Rows from block 11 of a small masked image model, named by matrix and row number. Rows with one number belong to one channel. Each number is 128 + 32 x the weight over its row's rms, rounded and kept within 0 to 255. All counts start at 0. Numbers have three digits each.
Before each channel's rows are labels from the 100 images, of 14848, where the channel reaches its highest value: "patch colour" is the nearest of a few named colours to the mean colour under the peak; "peak at" is the part of the image that holds the peak. Only what is clearly more common there than usual is listed. The data: crops of objects in photos (Visual Genome).
# convs0: first 3x3 conv (model.blocks.11.convs.0.weight, 192x192x3x3, standardized in use, each kernel summed), inputs 64-127
# convs1: second 3x3 conv (model.blocks.11.convs.1.weight, 192x192x3x3, standardized in use, transposed, each kernel summed), outputs 64-127

patch colour: black
peak at: bottom right
convs0.83:152100152115089144150174174174150157148186117105162118088173095172134102142114113121147195134121142161074140149163121087211180130162156103123137157164138061168080117159129186137167176129146145
convs1.83:160162155086128118144112156121100176173158089160124125132119068186126113174112116159129156164176142137180145110155133131155091078142101110182154155157149138133081150155085144085083140154088125

patch colour: green
peak at: top right
convs0.163:126087093116115147141164158135146130141120126080155120139121099135160183160138138115185138105124163143079158155122090134095146087077140123146108194137091141094116066121080157068133112124117137
convs1.163:128071131136139064129134137173135125089112158093108148084147134166071108108162114172165177104078139088097088126162128091137079134139050105160082130174065102078149126122180112154096158146196109

patch colour: pink
peak at: bottom right
convs0.45:056160181128134124144089163143092096131147115127116133119125137126185143143077172127108109212102165102155100111155141084162181123132127098122160139168123114180113101117156104054170103130172151
convs1.45:098116121102161140152113099083177118131107108173128114146138058145083095112153085148148125070113136112120099104061166116109164089076103097161119055136192103132101081151116124129133103149134091

patch colour: red
peak at: bottom right
convs0.172:130148155144146124162132168117113083170149184104132098148116131092157108082150130087156124131099124069114106119150124119168150161173138099095195127139134058120159112150154168071128101125112079
convs1.172:171170124130118126149099122168119162117112124151159074183097140115108141050130129094102117121139154161131099128090140068165195145159220100110148137135178146197142132186179157130193095161092138

patch colour: white
peak at: bottom left
convs0.14:155100109158040105168159121171150121213174139126177090141152103131085164123170080127107099152100160184118197120106126110087091142097111117115134172129184131157146107156128142107134144183144154
convs1.14:127139148117168121126172130085112161101128131148155151138131174128182107119120120197132125119144132105093112105130119120079022143128147139171140197128065143091170145087122097065126066172148150

patch colour: white; pink
peak at: bottom right
convs0.116:113126143129131148138124136159097144130123124153139164113123094103081133071208103123148173088169152146113119176095094122152115087089153066092083156127150164164124080121178166143121162136105173
convs1.116:112143113076130137156149134134182136177074102114115146179154047196090139134099164072119093084160120099120117109154171103141073122138148112131134117085114166132128106109122114091153117122116130

patch colour: red
peak at: bottom left
convs0.164:158141169147134073172177129136179118162083129106096153127117133100110128143112082116104135123109133101167100173133144137100142176080123079137135112126035089116217125088131096141156118126088096
convs1.164:154184120134160220123099152142159140164114083152136097166101100147127101106126137070088103123084137144154199125099120105087183131172153110100150089146207132180180156112100101135184104093137124

patch colour: white; pink
peak at: top left
convs0.4:086152161122125114150132201125179096130068116060160114190123135130122107105098130126098147129152179136110179142139152141130150167136149110088074148118113117136166122074168131123142127170162115
convs1.4:173116083154102078143135135155120158101154070141135111118154175131127120123138125179124101030116139138205123142067129108103099219119175184129100114132105151107125096160208139047134166122152112

patch colour: black
peak at: top right
convs0.16:176140106153149082180166093118110115138120171149122117171157153156092141152060077125133133194196136154095149155168110111165132104101145208119093152165079099139087091115153140127160121164159074
convs1.16:109154165099151173128068131158102120136112132131110159201111105140097096114148162186163102176089128102145126120174136137158175047158094136054102075145194165118116204184109120149075134128137087

patch colour: red
peak at: top right
convs0.147:145129144123102071155165141104121124141113100142114123121099144109084155158122116141103106115106164099141051151145150168100142136077121060129129141137029131117218097124145119155157096127125111
convs1.147:156143054110157183105138106168146210130151114103126125133086151220096080120157172065111077175123081088095159124101154113108145111143188120117158066149169141172148137092054096093132134133137088

patch colour: red
peak at: bottom left
convs0.102:076127157167127117154175148145148090120142171044148123121090075118101115119102193103106182083098169120144133148171074137136122087166157051093172162122131140150158138097106118110200152132134111
convs1.102:122171106114072130180107163090084073131152120084146077117157159085174140169120143085133122135097142107122177167099076145141159185136159140126167096142189098162185174123113103135215176049115159

patch colour: white
peak at: top right
convs0.7:119133132135091130128129137115114118104094132092146076174135144107190149140131210108091141126112181123130121078137054092106112112127136118123153154136097130095124090146172142085131133102137111
convs1.7:114152155094173124138127108097170126094119163162126155146118105157077087115111187184097179132114170124110067107103112116096116010131094159149126107149142157131146126195170136097118102151170069

patch colour: white
peak at: top right; top left
convs0.130:162137149147111107184173143129146069139075139082136150121070082140089097122105094119160170070137165181156172116127087138096120140084173172109107159126096089158164122121138148058161096103138130
convs1.130:106162099123199104154191156113118067123167147065093109098140084154145131200119145144213097207119069110098119170117126158176151126161120141123081101145108105147153184127141106051083150138125165

patch colour: black
peak at: top left
convs0.90:173123129136128118132098061116077099172048157058095145150097142142120124156091099103129117171086149129145116113132155147141139140177176143158140150109080144093102118151073133093079099155130089
convs1.90:127141129146132179093122128192092134086161156058104119040069105115166126105156088125106109136115094176156138143164104065126159127093157117079160135059065113173047122158135124141132182086116115

patch colour: cyan
peak at: top right; top left
convs0.6:139116087136133130116120200138125125127078131040129124176090131112077105140135161138151118121115123139081125132148103113127158076078171124082094128088148098134104144132095113078171172123142118
convs1.6:172151099121197129118116085128143139122117195153089192172123159121187050103119125173127109118092189144135090109137178130093086107171130146129157173118125109118152190115169115134093138164148140

patch colour: pink
peak at: bottom left
convs0.76:157147125171117128169118128128104100207040146104053105108117125161057070128144096165123102153051112096130131134100133103094157079095158044108131103143131077179102117166138102068163113156119129
convs1.76:103125080137120114114112110126107200139113113175144129173073137139149134154118132049157109080169123139121131125091172126152160132040128066115134089131144141093087110168083097115159097164136131

patch colour: white
peak at: top right
convs0.32:134143145159057135141115167105110137136134152130183136133126085163159153128119176095111160124096141073204111119160125109082122158177112086125110131086118141101127195111143150105138158145114103
convs1.32:131162084101119096123140140145172079050099139159163172138135132141065135131136156117143160118127094104119118126156130088133070127151111108180152146098074106100100157147142096124097095164153145

patch colour: white
peak at: middle right; top right
convs0.82:152171205097140110120093117118121126097085129128064139158174098135121136091119102120128117082177112197141099175148162133114117114172155123133094144073119132135115139088121125048137122089104140
convs1.82:134170112118218089123110122148118119116079153112099154188151149110120079144119190160157187204130148127147104119122092086139091145127083166171113127118122086139125147140129095094087160130133111

patch colour: black
peak at: bottom right
convs0.129:140172099153139185148097122164186125146168110195113126145075080187103126127138076101091091196153118144117146175085168142111110131091146147106103090152138095153106093184151179115146091184130115
convs1.129:156133136131142114139089156149122133072160109083153147083122148128160173147137195089173120135194158149159153143169097141102127089105163156105128121149050124144147158148154184140088170124145180

patch colour: white
peak at: bottom right
convs0.36:076143161121083158147141163150079138146161145153145167137131127151172119107102165095140154119153133104134084133103116138131170120133100077159152134131104103146119181144155132078135132095154154
convs1.36:115160100089145133134163111119122090171117155113127128166130044145061135127153114151142119158119104067143112123084195112086139088094053121183129107116162108118069110125074074120122102150114089

patch colour: blue
peak at: top right
convs0.79:074130098141119121155136157147099152156124176124156161179077052155116142122091131115129129124098119133149173139121167142145113133129149107135121190094152093147080129223110187081119106153127098
convs1.79:165135150124084108116132087099117115105087145191119152110103211141139175104122111169161137121124115093144132116147147141146137175114130153156123172069157089098200125186158137131178071144118149

patch colour: white
peak at: top right
convs0.65:123103150133119114140110145116174115107132106171114111116115116164090150164098110136124126130049158139133119129144112109083147117107102014144142140128140136146169143102114091137122135166160104
convs1.65:150163065086119106131196134156152145079164220095086128176143119201164105141131158113157099089073129116064096113073094089143127102113139188151134100136173139124156146128138106123131142124119104

patch colour: black
peak at: top centre
convs0.100:133115133169162119180135142161099107164131202103142095145178134090161106149129109077163159109115139148138138126136167091116134092144132118158107169139070037127081122121167161090169155133140137
convs1.100:129197115136135121158149145085128039163120126152147118141151078169204116149107130115142084192152141157114164156128125138154107148099135165112115153092138097139179147076077127081118142091096186

patch colour: white
peak at: top left
convs0.77:125133130128128112151113111105151119116084143197113107140131157124062086146120073163162098192164090140142177134140120126132153138141117146071145153081149125152123114175095161118132179149114151
convs1.77:099127097120172123127114085169119137064153143080114098174150142139116150122166124109176130127130114120083116125144063130131055088124131179154111117178122101140162162131115092155112173122107138

patch colour: pink
peak at: bottom right
convs0.189:172131148165160188135133134140107094182124139132127145135129139121103154109200124082155110117142105157150180120116147103171134081092100117177137160171109099169146091101132132096141182119110135
convs1.189:112101102104139116162136143116130177159119127195147142162178112130092122088113120137107126066156111134144110090097142109138121125143079131148076123145116169112108091136116109130188117119159101