config.toml
mask_ratio = 0.6
arch = "nf_resnet"
norm = "none_scaled_ws"
activation = "relu"
depths = [4, 4, 4, 4]
avg_pool_shortcut = false
dropout = 0.1
widths = [64, 112, 192, 336]
init = "lecun_normal"
optimizer = "muon"
momentum = 0.95
steps = 13500
batch_size = 256
lr_schedule = "cosine"
final_lr_fraction = 0.01
Rows from block 3 of a small masked image model, named by matrix and row number. Rows with one number belong to one channel. Each number is 128 + 32 x the weight over its row's rms, rounded and kept within 0 to 255. All counts start at 0.
After each channel's rows are labels from the 100 images, of 14848, where the channel reaches its highest value: "colour at peak" is the nearest of a few named colours to the mean colour under the peak. Only what is clearly more common there than usual is listed. The data: crops of objects in photos (Visual Genome).
# convs0: first 3x3 conv (model.blocks.3.convs.0.weight, 64x64x3x3, standardized in use, each kernel summed), inputs 0-63
# convs1: second 3x3 conv (model.blocks.3.convs.1.weight, 64x64x3x3, standardized in use, transposed, each kernel summed), outputs 0-63

convs0.59 [204 123 133 127 147 177 122 104 171  82  99 130 170 152  97 183 155 154  97  53 137  92 124 130 102  98 180 129 109 141  53 177 145 102  97  85 103 128 119  88 119 172 118 132 142 137  83 134 150 128 146 119 146  77 153  82 191 145 143 135 106 125 126 156]
convs1.59 [121 152 134 157 140 165 127 168  61 121 165 172 104 167 159 107  39 214 114 144 155 129 128 128 120 116 134 134  89 158 108 124  89  92 121 121 145 152 106 103 131 111 121  86 124  84 196  84 133 108 112 124 125 184 116 118 211 159 169 144 133 145 146 124]
colour at peak: red

convs0.44 [110 129 145  67 161 162 155 118 152  35 132 146 101  83 112  59 160 140 136 114 144 166 137 151 142 160  94 122 141 166 156  78  78 119 145 155 140 122 160  73 153  95 149  76 137 156 152 135 111 112 179 149 213 113 131 109 156 131 136 114  84 101 119 105]
convs1.44 [131 159 133 106 127 111  72  90 175 102 159 160  87 117 102  75 179 140  71  92 101 120 153 140 160 175 125 118  89 143  97 159 182  94 170 140 120  84 130 140 143 136 161 161  90 123  98 102 181  92 149 114 165 129 118 127 121 142  71 219 116 123  96 148]
colour at peak: black

convs0.20 [109 110 127  85 125 122 139 165 128  54 128 141  64 111  75  88 159 135 199 108 110 156 124 154 130 165 116 136 136 179 154 127 141 141  82 121 102 128 124 143 105  55 133  56 129 162 142  88  99 140 163 150 193 145 134 123 174 140 156 184 151 102  88 135]
convs1.20 [130 129 148 161 104 114 138  96 111 120 170 131  62 206 133  60 131 123 126 116 171 144  93 173 133 131 159 100 137 155  70 142 156  98 156 139 126 102 129 127 123 121 184 170 155 111 124 186 126  42 132 137 157 141  75 132 162  81 111 125 152 176 181 125]
colour at peak: white

convs0.11 [147 136 152 109 166 124 121 124 163  95 111 102 143 117  63  97 126 137 132 110 125 117 160 171 105 110  49  69 158 163 175 142 145 138  82 142 102 143 174  60 101 102 150  79 138 154 145 146 118 108 159 146 153 133 124 162 204  81 169 186 125  96  87 117]
convs1.11 [124 122 107 151 172 135 166  85 109 145 143 138  74 190 121 131 167 109  75  70 180 173 139 147 103 147 144 168 124 183 135 153 127 190 138 116  98  81 110 120 101 150 226 151 164 117 108  67 138  82 109 160 123 130 113 165 117 142 110 157 115 138 132 136]
colour at peak: cyan; blue

convs0.36 [104  99 153 103 136 101 159 149 160   0 107 139 114 101 131  88 141 138 105 116 119 160 164  76 167 148 102 125 156 204 145 134 155 133 119 164 117  96 159 130 141  86 146  90 170 122 134 124 153 152 151  94 146 123  93 100 180 156 107 167 117 122  90 130]
convs1.36 [144 107 139 163 153 155  66 162 139 133 145 134 154  97 120 127 120 131 182 203 111 100 135  73  99 130  84 113 113  93 113  64 160  88  96 143 155 133 130 172 159  67  57 120 129 158  97 150 131 176 195 107 102 130 132 110 133 110 164 109 102 144 112  70]
colour at peak: black

convs0.63 [113  63 183 173 190 147 107 148  77 135  77 151 139 175 118 149  71  83  68 133  99 153 120 152 125 109  69 154 185 161 114 122 117  86 149 173  81 153 184  74 141 134  95 127 121 164 162 112 111 147 128  97 113 135 131 150 145 109 168 121 126 125 132 121]
convs1.63 [163 129  95 135 180 120 185 134  24 105 101  67 103 113 125 121 186 141 150 133 171 161  86 110  61 189 129 146  69 129 149 118 143 181 124 137 105 124 121 178 106 145 103 110 145 122 131 107 117 114 150 137 125 155 124  72 136 129 164 100  93 132 116 168]
colour at peak: blue; cyan

convs0.1 [198 158 124 147 130 125 167 167 126  41 154 136 116 100  98 125 153 126 120 136 124 142 148 162 142 109  92 103 118 101 185 110 125 154 135 164 118 108 110 100  80  80 135  91 154 146 125 118 123  94 178  88 129 161 145 160 212 108 105 133  29 140 127 141]
convs1.1 [ 77 127 145 161 104 105 103  98 150 129 100 100 104  67 126 148 129 106  98 103 156 145 101 146 145 119 170 110 150 123  81 142 147 181 120 203 162 123 126 134 138 155  44 137  89 137 105 179 118 136 133 166 133  39 162 159 130 126  86 149 160 117  57 120]
colour at peak: white

convs0.12 [148 155 159 134 154 202 144 133 133  69 146 144 154  86 109  64 153 108  76 115 157 163 119 120 104 134  85  70 122 144 121 107 138 104 138 166  73 158  98 116 110  39 182  84 151 142 116 148 159 159 172 129 200 128 125 131 142 105 138 130 123  92 130 146]
convs1.12 [135 145  66 131 122 125 141  71 139  74  82 155  97 103  96 130 121 116  47  82 125  88 144 147 190 116 142  56 142 117 154 151 167  90 157 118 127 100 130 113 105 154 128 150 106 109 120  58 159 161 112 108 182 137  83 118 112 129  74 184 144 125 132 148]
colour at peak: white

convs0.31 [136 120 165 113 160 161 139 116 143   0 123 116  93 136 136 167 189 130 123 138 146 157 120 148 122 112 149 161 146 117 161  95 120 141 131 152 128 146  90 165 154 143  93 122 101 106 121 118  94 156  94 115 176 117 114 108 154 153  32  90 114 160 137 126]
convs1.31 [113 141  96 142 135 143 144 179 133  74 111 199 104  96 128 106 126 133 132 143  54 170 144  90 159 120  75 178 147 126 127 185 109 172 155 106  44 116 150 161 120 105 106 109 166 158 168 163 113 113 118 164 159 115  57 109 123 123 179 157 132 124 139 111]
colour at peak: black

convs0.40 [127 123 123 156 212 163 148  69 146 102 181 115 151 134 121 118 137  64  81 124 135 116 161 107 120 118 103 126 122 157 134  56 129 104  89 159  95 150 134 151 181 140 135 224 112  84 138  84 102  94 110 150 123  95 138 186 146 164 111  94 101 140 130 135]
convs1.40 [165 140 134 120  85 191 176 169  91 128 136 101 172  97 151 119 160 116 166 159 109 102 110  83 114 137 111 112  53 123 139  73  80 116  96 100  75 139 108 160 163 115  57 121 150 146 124  45 129 142 163 113  94 144 130 127  87 118 155 113 109 116 180 142]
colour at peak: blue; cyan

convs0.45 [147 103 102 122 153 187 146 105 187  55  84 111 135 141 100 170 139 123  82  76 143  94 134 171  89 132 182 117 146 183 112 144 156  94  72  99 132 146 118 132 123 160  81 148 144 136 100 173 114 147 131  99 140 128 164 147 199 135 129  67  87 105 111 155]
convs1.45 [149 168 168 188 177 190 169 139  51 119 139 127 150 124 119 140  65 188 151 139 113 147 116 153 102 179 125 122 112 153 158 137 113  75  83  97 133 131 150  95 135 111 128  76 126  93 176 121 150 108  88 115  91 154 126  96 176 131 178 146 118 173  90 122]
colour at peak: red

convs0.52 [130 165 130  98 177 185 170 112 154  15  95 122 109 162 143 150 160 141  91 134 117 141 123 155 155 109 151 128 126 117 140 105 102 126 136 141  96 129 110 147 156 111 108 183 156 116 133  91 112 110 108 105 141 122  86 193 170 163  50 105  64 128 119 170]
convs1.52 [ 96 108 144 117 102  98 120 119 126 135 132 181 118 163 185 113 204 140 109 122 107 174 102  89  59 139 153 137  49 135  73 142 122 165 154 157 109 163  85 116 165 112  73 136 161 148 116 121 108 146 100 128 107  78 133 186 105 152 128 161  96  79 169 119]
colour at peak: cyan; pink

convs0.35 [ 97 130 130  95  72 123 169 109  97  67 120 115 161  46 152  82 107 144  87  98  77 115 145 103 156 165 139 136 160 125 114 160 143 163 139 188 108 138  61 134 126 114 174 113 142 125 161 134 143 152  97 178 170 154  93  98 140 134 133 216 133 123 133 139]
convs1.35 [ 91 141 161 126  66 140 103 138 161 159  94 145 189 154 109 176 134  74 140 128 106 125 181 119 142 104 156 130 128 121  87 126 163 159 105 175 132 147 177 158 119 153 130 143 133 160  61  69 132 151  97 134 129 126 174 138  75 199  91  78 147 174 103  96]
colour at peak: yellow

convs0.54 [ 88  63 146  62 130 131 117 156 103  60 174 155 146 122 163  98 138 123  91 115  78 144 178 145 159 175 141 123 131 118  96 143 114 134 205 187 167 123 130 127  75 171 149 133 158 113 123 140 117 123  88 138 106  70  84 107 184 154 127 162 100 117 125 132]
convs1.54 [130 141 165 136  78 121  58 140 164 123  84 153 163 122 112 191 115 112 124 130 151  99 160 130 168  91 132 117 156 109  93 121 164 124 121 174 124 130 173 131 115 172  93 162 134 155  75  85  98 178 102  92 163 107 181 188  96 181  83 103 163 115 105  94]
colour at peak: yellow; orange

convs0.38 [118  87 110  74 137  76 112 140 150 123 132 162  73 144 136  91 128 127 185  90 129 174 162  93 163 201 120 132 145 151  99  92  91 113 128 169 104 132 116 172 107  73 106  61 182 123 115 140 134 185 141 122 186  88 127 112 163 122 183 146 135  98 117 137]
convs1.38 [143 131 158 145 105  85  67  69 196 108 168 117 101 182 122  93 174 132 132 141 175 138 105 161 159 152 128 126 143 132  45 149 166  92 136 137 131  85 137  98 124 130 155 160  45 133  77 115 162 132 133 118 171 119 135 151  85 102 102 166 140 112 162 120]
colour at peak: black; red

convs0.15 [153 135 145  96 149 138 144 103 155  50 116 172  79 140 142 126 211 142  91 140 155 144 100 155 105 143 152 118 151 171 170  75 153 137 162 122 139  91  96 172  81 111  80 133 138 153 154 102 144 135 106  44 133 134 103 143 168 126  75  86 100 168 105 132]
convs1.15 [105 105 109 159 173  93 114 141 151 134 126  83 135 155 160 136 122  67  96  84 152 125  82 131 107 161 167 134 131  91 176  86  99 197 113 122 181 126 115 146  89 177 105 119  66  74 130 160 144 124 110 160 113  77 141 147 157 104  77  89 144  91  89 172]
colour at peak: white

convs0.8 [105 141  83 168 109 164 154 122 142 115  99 143 209 100  79 171 109 142  85  62  82 128 112 143 140  85 130 186 148 189 122 157  87 126 180  67 124 150 124 129 153 135 126 154 125  89 184 137 141 143  57 117 112 162 109 151 161 105 122 126 119 110  90 144]
convs1.8 [127  91  85 113 135 212 135  99 121 129 149  67 160 113  81 131 142 193 188  96 149 136 137 112 110 118  93  97 135 123 227 146 136 104 109  85 191 154 148 118 134 156 165 132 136 125 123 160 140 118  96 132 129 166 121  82  91 149  93 100 141 149  91 169]
colour at peak: yellow

convs0.41 [137  44 149 128 144 186 161 116 127  93  69 150 114  82 121  85 103 131 131 104 156 140 142 141 129 139 111  72 122 147 140 151 127 134  92 161 124  96 170  42 156 102 128  88 129 143 192 163 162 148 161 101 121  96 145 178 187  92 122 182 126 116 119 126]
convs1.41 [ 46 108 127  81 153 130  93 172 101 101 117 151 142 121  84 103 141 104 111 150 129 117 118 124 133 207 168 149  87 136 119 163  85 140 179 160 172 166 144 123 174 172  67 174 152  92 102 122  99 136  97 106  69 152 155 163 151 122 120 147 162 154 120 167]
colour at peak: white

convs0.30 [143 107 154 100 176 174 155  94 145 112 125 169 114 145 153 148 178 146 114 130 108 154 151 105 133 169 123 122 116 132 162  36 112 166 128 202 101  91 121 105 143  49 124 102 185  99 145 108 132  84 141  79 179 119 129 160 143 161 106  71 115 110 114  98]
convs1.30 [ 96 111 138 123 126 110 133 121 119 114 100 121 144 164 126 108 149 145 101  76 185 118 107 144 135 196 167 137 115 159 104 168 159 174 180 121  94  86 139 121 104 213 121 165 115  55 110 135 186  92  65 115 146 155 149 124 151 128  94 166 135 124  83 185]
colour at peak: blue

convs0.6 [137 134  80 130 133 166 139  71 179 100  98 115 184 142 100 138 117 129 139  82 117 111 162 128  57 154 152  87 164 209 177 128 123 158 125  61 105 139 136  78 104 172 154 152 107 132 164 111 126 124 109 160 108 170  82 156 181 136 101  76 131 121 122 108]
convs1.6 [164 143 141 114 139 219 175  69 104 139 155 148 189 110  71 126  90 153 163 106  87 132 144 165 116 132 136 127  85 174 206 114  90  64 145  61 131 149 146 131 161 117 142 110 135 104 147  93 131 133 126 122  90 100 153  92 149  93 123 135  91 148 126 130]
colour at peak: cyan

convs0.47 [178  80 184  91 174 165 140  92 158 149 104 135 168 105  92 194 156 178  80 148 155 115 116 145 154  98 113  52 133 147 117 136  90 139 116 140 135 125 147  83 141 198 118 159 152 140 130 132 117  46 151 111 122 121 121 120 140 143  75 139  95  92 110  94]
convs1.47 [136 126 178 165 153 118  93 171  89 172 150 150  64 202 185  52 159 129 112 145 155 139 103 150  95 147 124 149 121 144  59 156 115 146 127 186 165 118  96  94 148 113 139 129 179 148 131 104 140  73 139 129 134 145 145 157 156 113 150 131 129 124 190  87]
colour at peak: black

convs0.33 [120 137 183 112 192 108 112  94 146 141 111  93 150 111 126 109 152 167  49 128  70 102 124 183 146 150  82 177 113 146 155 181  91 111 127 142 128 161 179 117 107 106 121  97 120 200  99 167  99 144 127 108 116 117 145  74 115 161 184 142  78 107 109 124]
convs1.33 [162 160 148  96 161 154 144 162  90 149 125 138 106 102 205 126 138  67 137 154 171 126  75  98 112 111 100 138 164  94  92  73 102 191 104 142  61  99  93 163 126 113 129 130 147 124 131  65 114 145 171 108 125 131 142 150  71  94 148 121  85  93 147 171]
colour at peak: blue

convs0.21 [165 133 198 149 130 110 102 165 145  89 136 138 154 126 122 128 133  82 127 136 179 142 127 158 142 140 111  99 133 123 172  86 138  75 133 171  64 138  95 148 151  76 144 179  49 100  77  71 124  92 181 121 108 149 110 188 117 127 127 137  94 159 162 106]
convs1.21 [175 125  82 125 145 120 187 106 105 136 103  35 129 130 117 164 108  96 165  89 121 151 140 141  94 123 141 142 107 150 161 148 112 142 114  96 146 193 151 177 126 108  76  55 105 133 168 171  91 147 136 190 112  79 155 134  94 152 115 122 111  76  99 114]
colour at peak: cyan

convs0.56 [170  92 143 142 102  80 112 116  87 179  62 202 132 132 137 162 154 141  95 131 165 156 142  65 155 128 124 179 121  90  75 101 170 160 158 131 143 161  87 146 154 146 141 139 125 124  91 166 164 127  90  93 160  94 128  74 121  61 143 116 151 111 113 141]
convs1.56 [ 90 146  94 105  87 152  89 133 151  92 164 141  75 112 130  67  80 185 150 165 115 121  94 142 146  95 135 125 149 102  93 101 106 155 170 110 165  83 118 135 185 138 130 146 133 112 150 190 140 154 114 119 107 140 179 120 156 121 201 121 212 145 123 168]
colour at peak: pink; white

convs0.10 [187 131 119 130 122 192 166 128 111  88 128 177 121 138 112 173 172 128 127 156 136 124 114 110  84 160 137  29  98 132 165  49 115 168 165 105 137 125  77  57 109 163 141 134 141 120 109 111 170 139 144 101 121 148 150 116 108  83 140  91 143 105 178 127]
convs1.10 [155 118 141 107 113 160 110 161 101 162  85  75 158 138 108 169 106 112 140 113 163 117 119 111 142  61 134 130 137  93 140  88  81 141  97 157 177 164 152  66 143  77 157 107  95 138 157 125 124 154 169 134 132 177 161  76  88  94 173  34 121 148 134 128]
colour at peak: red

convs0.4 [200 111 168  98 165 121 134 127 122 110 141 126  67 121 151 160 163 150 132 147 165 169 112 149 146 163  73  45  97 138 179  46  95 151 114 136 148 116 112 143 140 133 121 172 157  85 107 116 152  51 136 136 134 128 162 143 129  91 153  75 104 123 101 120]
convs1.4 [151 187 194 139 147 124 124 124 151 181  40 165 144 130 146 165 143 106 160 126 135 109 130 177 152 101  96 151 162 118 132 118 163  91  89 144  87 116 123 127 123 128 165 105  96 193 104  67 144 164 150 137 161 105 164  91 104 126 143  73  98 115 162  71]
colour at peak: white; pink

convs0.48 [ 91 135 146 131 154 102 109  87 129 139 151 123 110 129 160  89 129 138 129 140  65 209 125  66 155 201 158 130 107 102 106  70  93 124 168 145 104  46  92 199 105 156 144 135 146  77 158 134 164 158  85 133 161 122 125 145 108 145 160 113 155 130 118 124]
convs1.48 [124 107 146 112 145  58  69  38 163 132 113  97  95 155 153  78 193 161 132 107 165 119 140 145 169 138 145  75 136 147  66 127 143 149 147 119 144  71 127  78  83 182 144 167 112 139  82 114 129 148 123 118 152 146 116 147 105 102 113 147 125  81 156 113]
colour at peak: black

convs0.5 [109 160 123 126 150 181 122  83 143  31 118  81 144 176 144 118 139 143  94 126  94 169 103 136 133 164 176  61  93 183 142 116 167 146 152 169 101 127  99 143 117 107 154 152 187 104 140  73 166 127 122 108 145 133 128 115 144 120  96  57  93 113 125 163]
convs1.5 [135 166 154  97 109 111 148  78 129 159 124 209 183 120 132 166 122 126 160 156 146  98 126  97 153 100 138 116 153  66 161 104 151  90 138 108 117 167 128  96 114 100 147 134 118 182 101  32  89 183 128  80 123 123 128 104 144 153 146  99  62 138 166 120]
colour at peak: black

convs0.22 [116 100 158 129 144 117 148 144 143  84 123 130  90  96 161  98 182 114 129 111  83 204 116 158 149 171 122  48 109 140 135 116  95  96  89 186 147 102 138 142 137  29 146  68 137 162 130 123 120 169 153 138 141 104 154 115 191 133 120 119 159 146  92 146]
convs1.22 [115 141 147 104  85 134  86  77 175 120 164 159  54 134  78  90 135 115 102 121 114 111 166 180 165 131 131  77 177 184 117 135 170 114 142 143 149  41 112 105 104 130 171 169 128 122 106 106 149  93 137 108 156 130  85 148 125 118  90 199 138 112 129 111]
colour at peak: white

convs0.34 [142 151 134  80 172 168 167 170 154   0  98 111  70 110 133 100 177 159 133 108 109 158 126 136 128 156 143 114 129 123 171 133 121 139  89 135 117 133 127 168 153 104 154 114 146  81  90 116 169 122 131  98 166 102 103 148 187  85 136 102 158  88 140 115]
convs1.34 [106 113 112 163 105 122 140  92 105  83 103 121  81 204 111 111  98 106 160 116 132 179 111 146 109 160 151  93 144 133  83 222 150 182 146 147 114 142 156  89 102 132 161 169 103 109 170 161 120  38  88 128 134 141  94 152 113 131 145 168 133 138 128 161]
colour at peak: white; pink

convs0.43 [148 160 141 160 127 153 117 145 163  91  67 142 177 160  93 158 129 150  68 115 135 145 106 153 134 149 156 111 186 160 109  19 111 194 147 121 136 147 103 143 148 148 108 145 150 101 107 146 155 127 104  78 167  95  90 127  92 161  79  81 117 103 114 109]
convs1.43 [154 182  73  65 145 128 160  81 168 119  82 181 152 102 110 147 126 135 153 119 119 118 137 121 146 147  85 137 176 128 185 137 130 114 134  72  75 148 132  84  89 125 206 133  85 168  97 153 129 164 129 116 147  89 102  93 124 182  89 157 102 157 140 117]
colour at peak: white; pink

convs0.0 [118 113 179 108 179 175 103 178 175  40  88 135 136  95 107 129 141 129 123 122 125 152 152 108 143 149  98  43 154 166 158 124 126 107  84 161 140 114 135 105 145  84 114  56 127 139 137 107 146 141 169 128 137 113 138 128 196 150  59 171 128 112 132 110]
convs1.0 [114  42  77 145 134 115 206 209 109 126 131 121 147  80 139 149  93 126 123 165  75 100 121  77 152 106 134  98 108 115 149 122 101 134 155 153  85 160 149 149 135 150 103 144 184 116 121 185 104 150 135 120  64 158 116 136 141  94 163 124 179 118 120  97]
colour at peak: white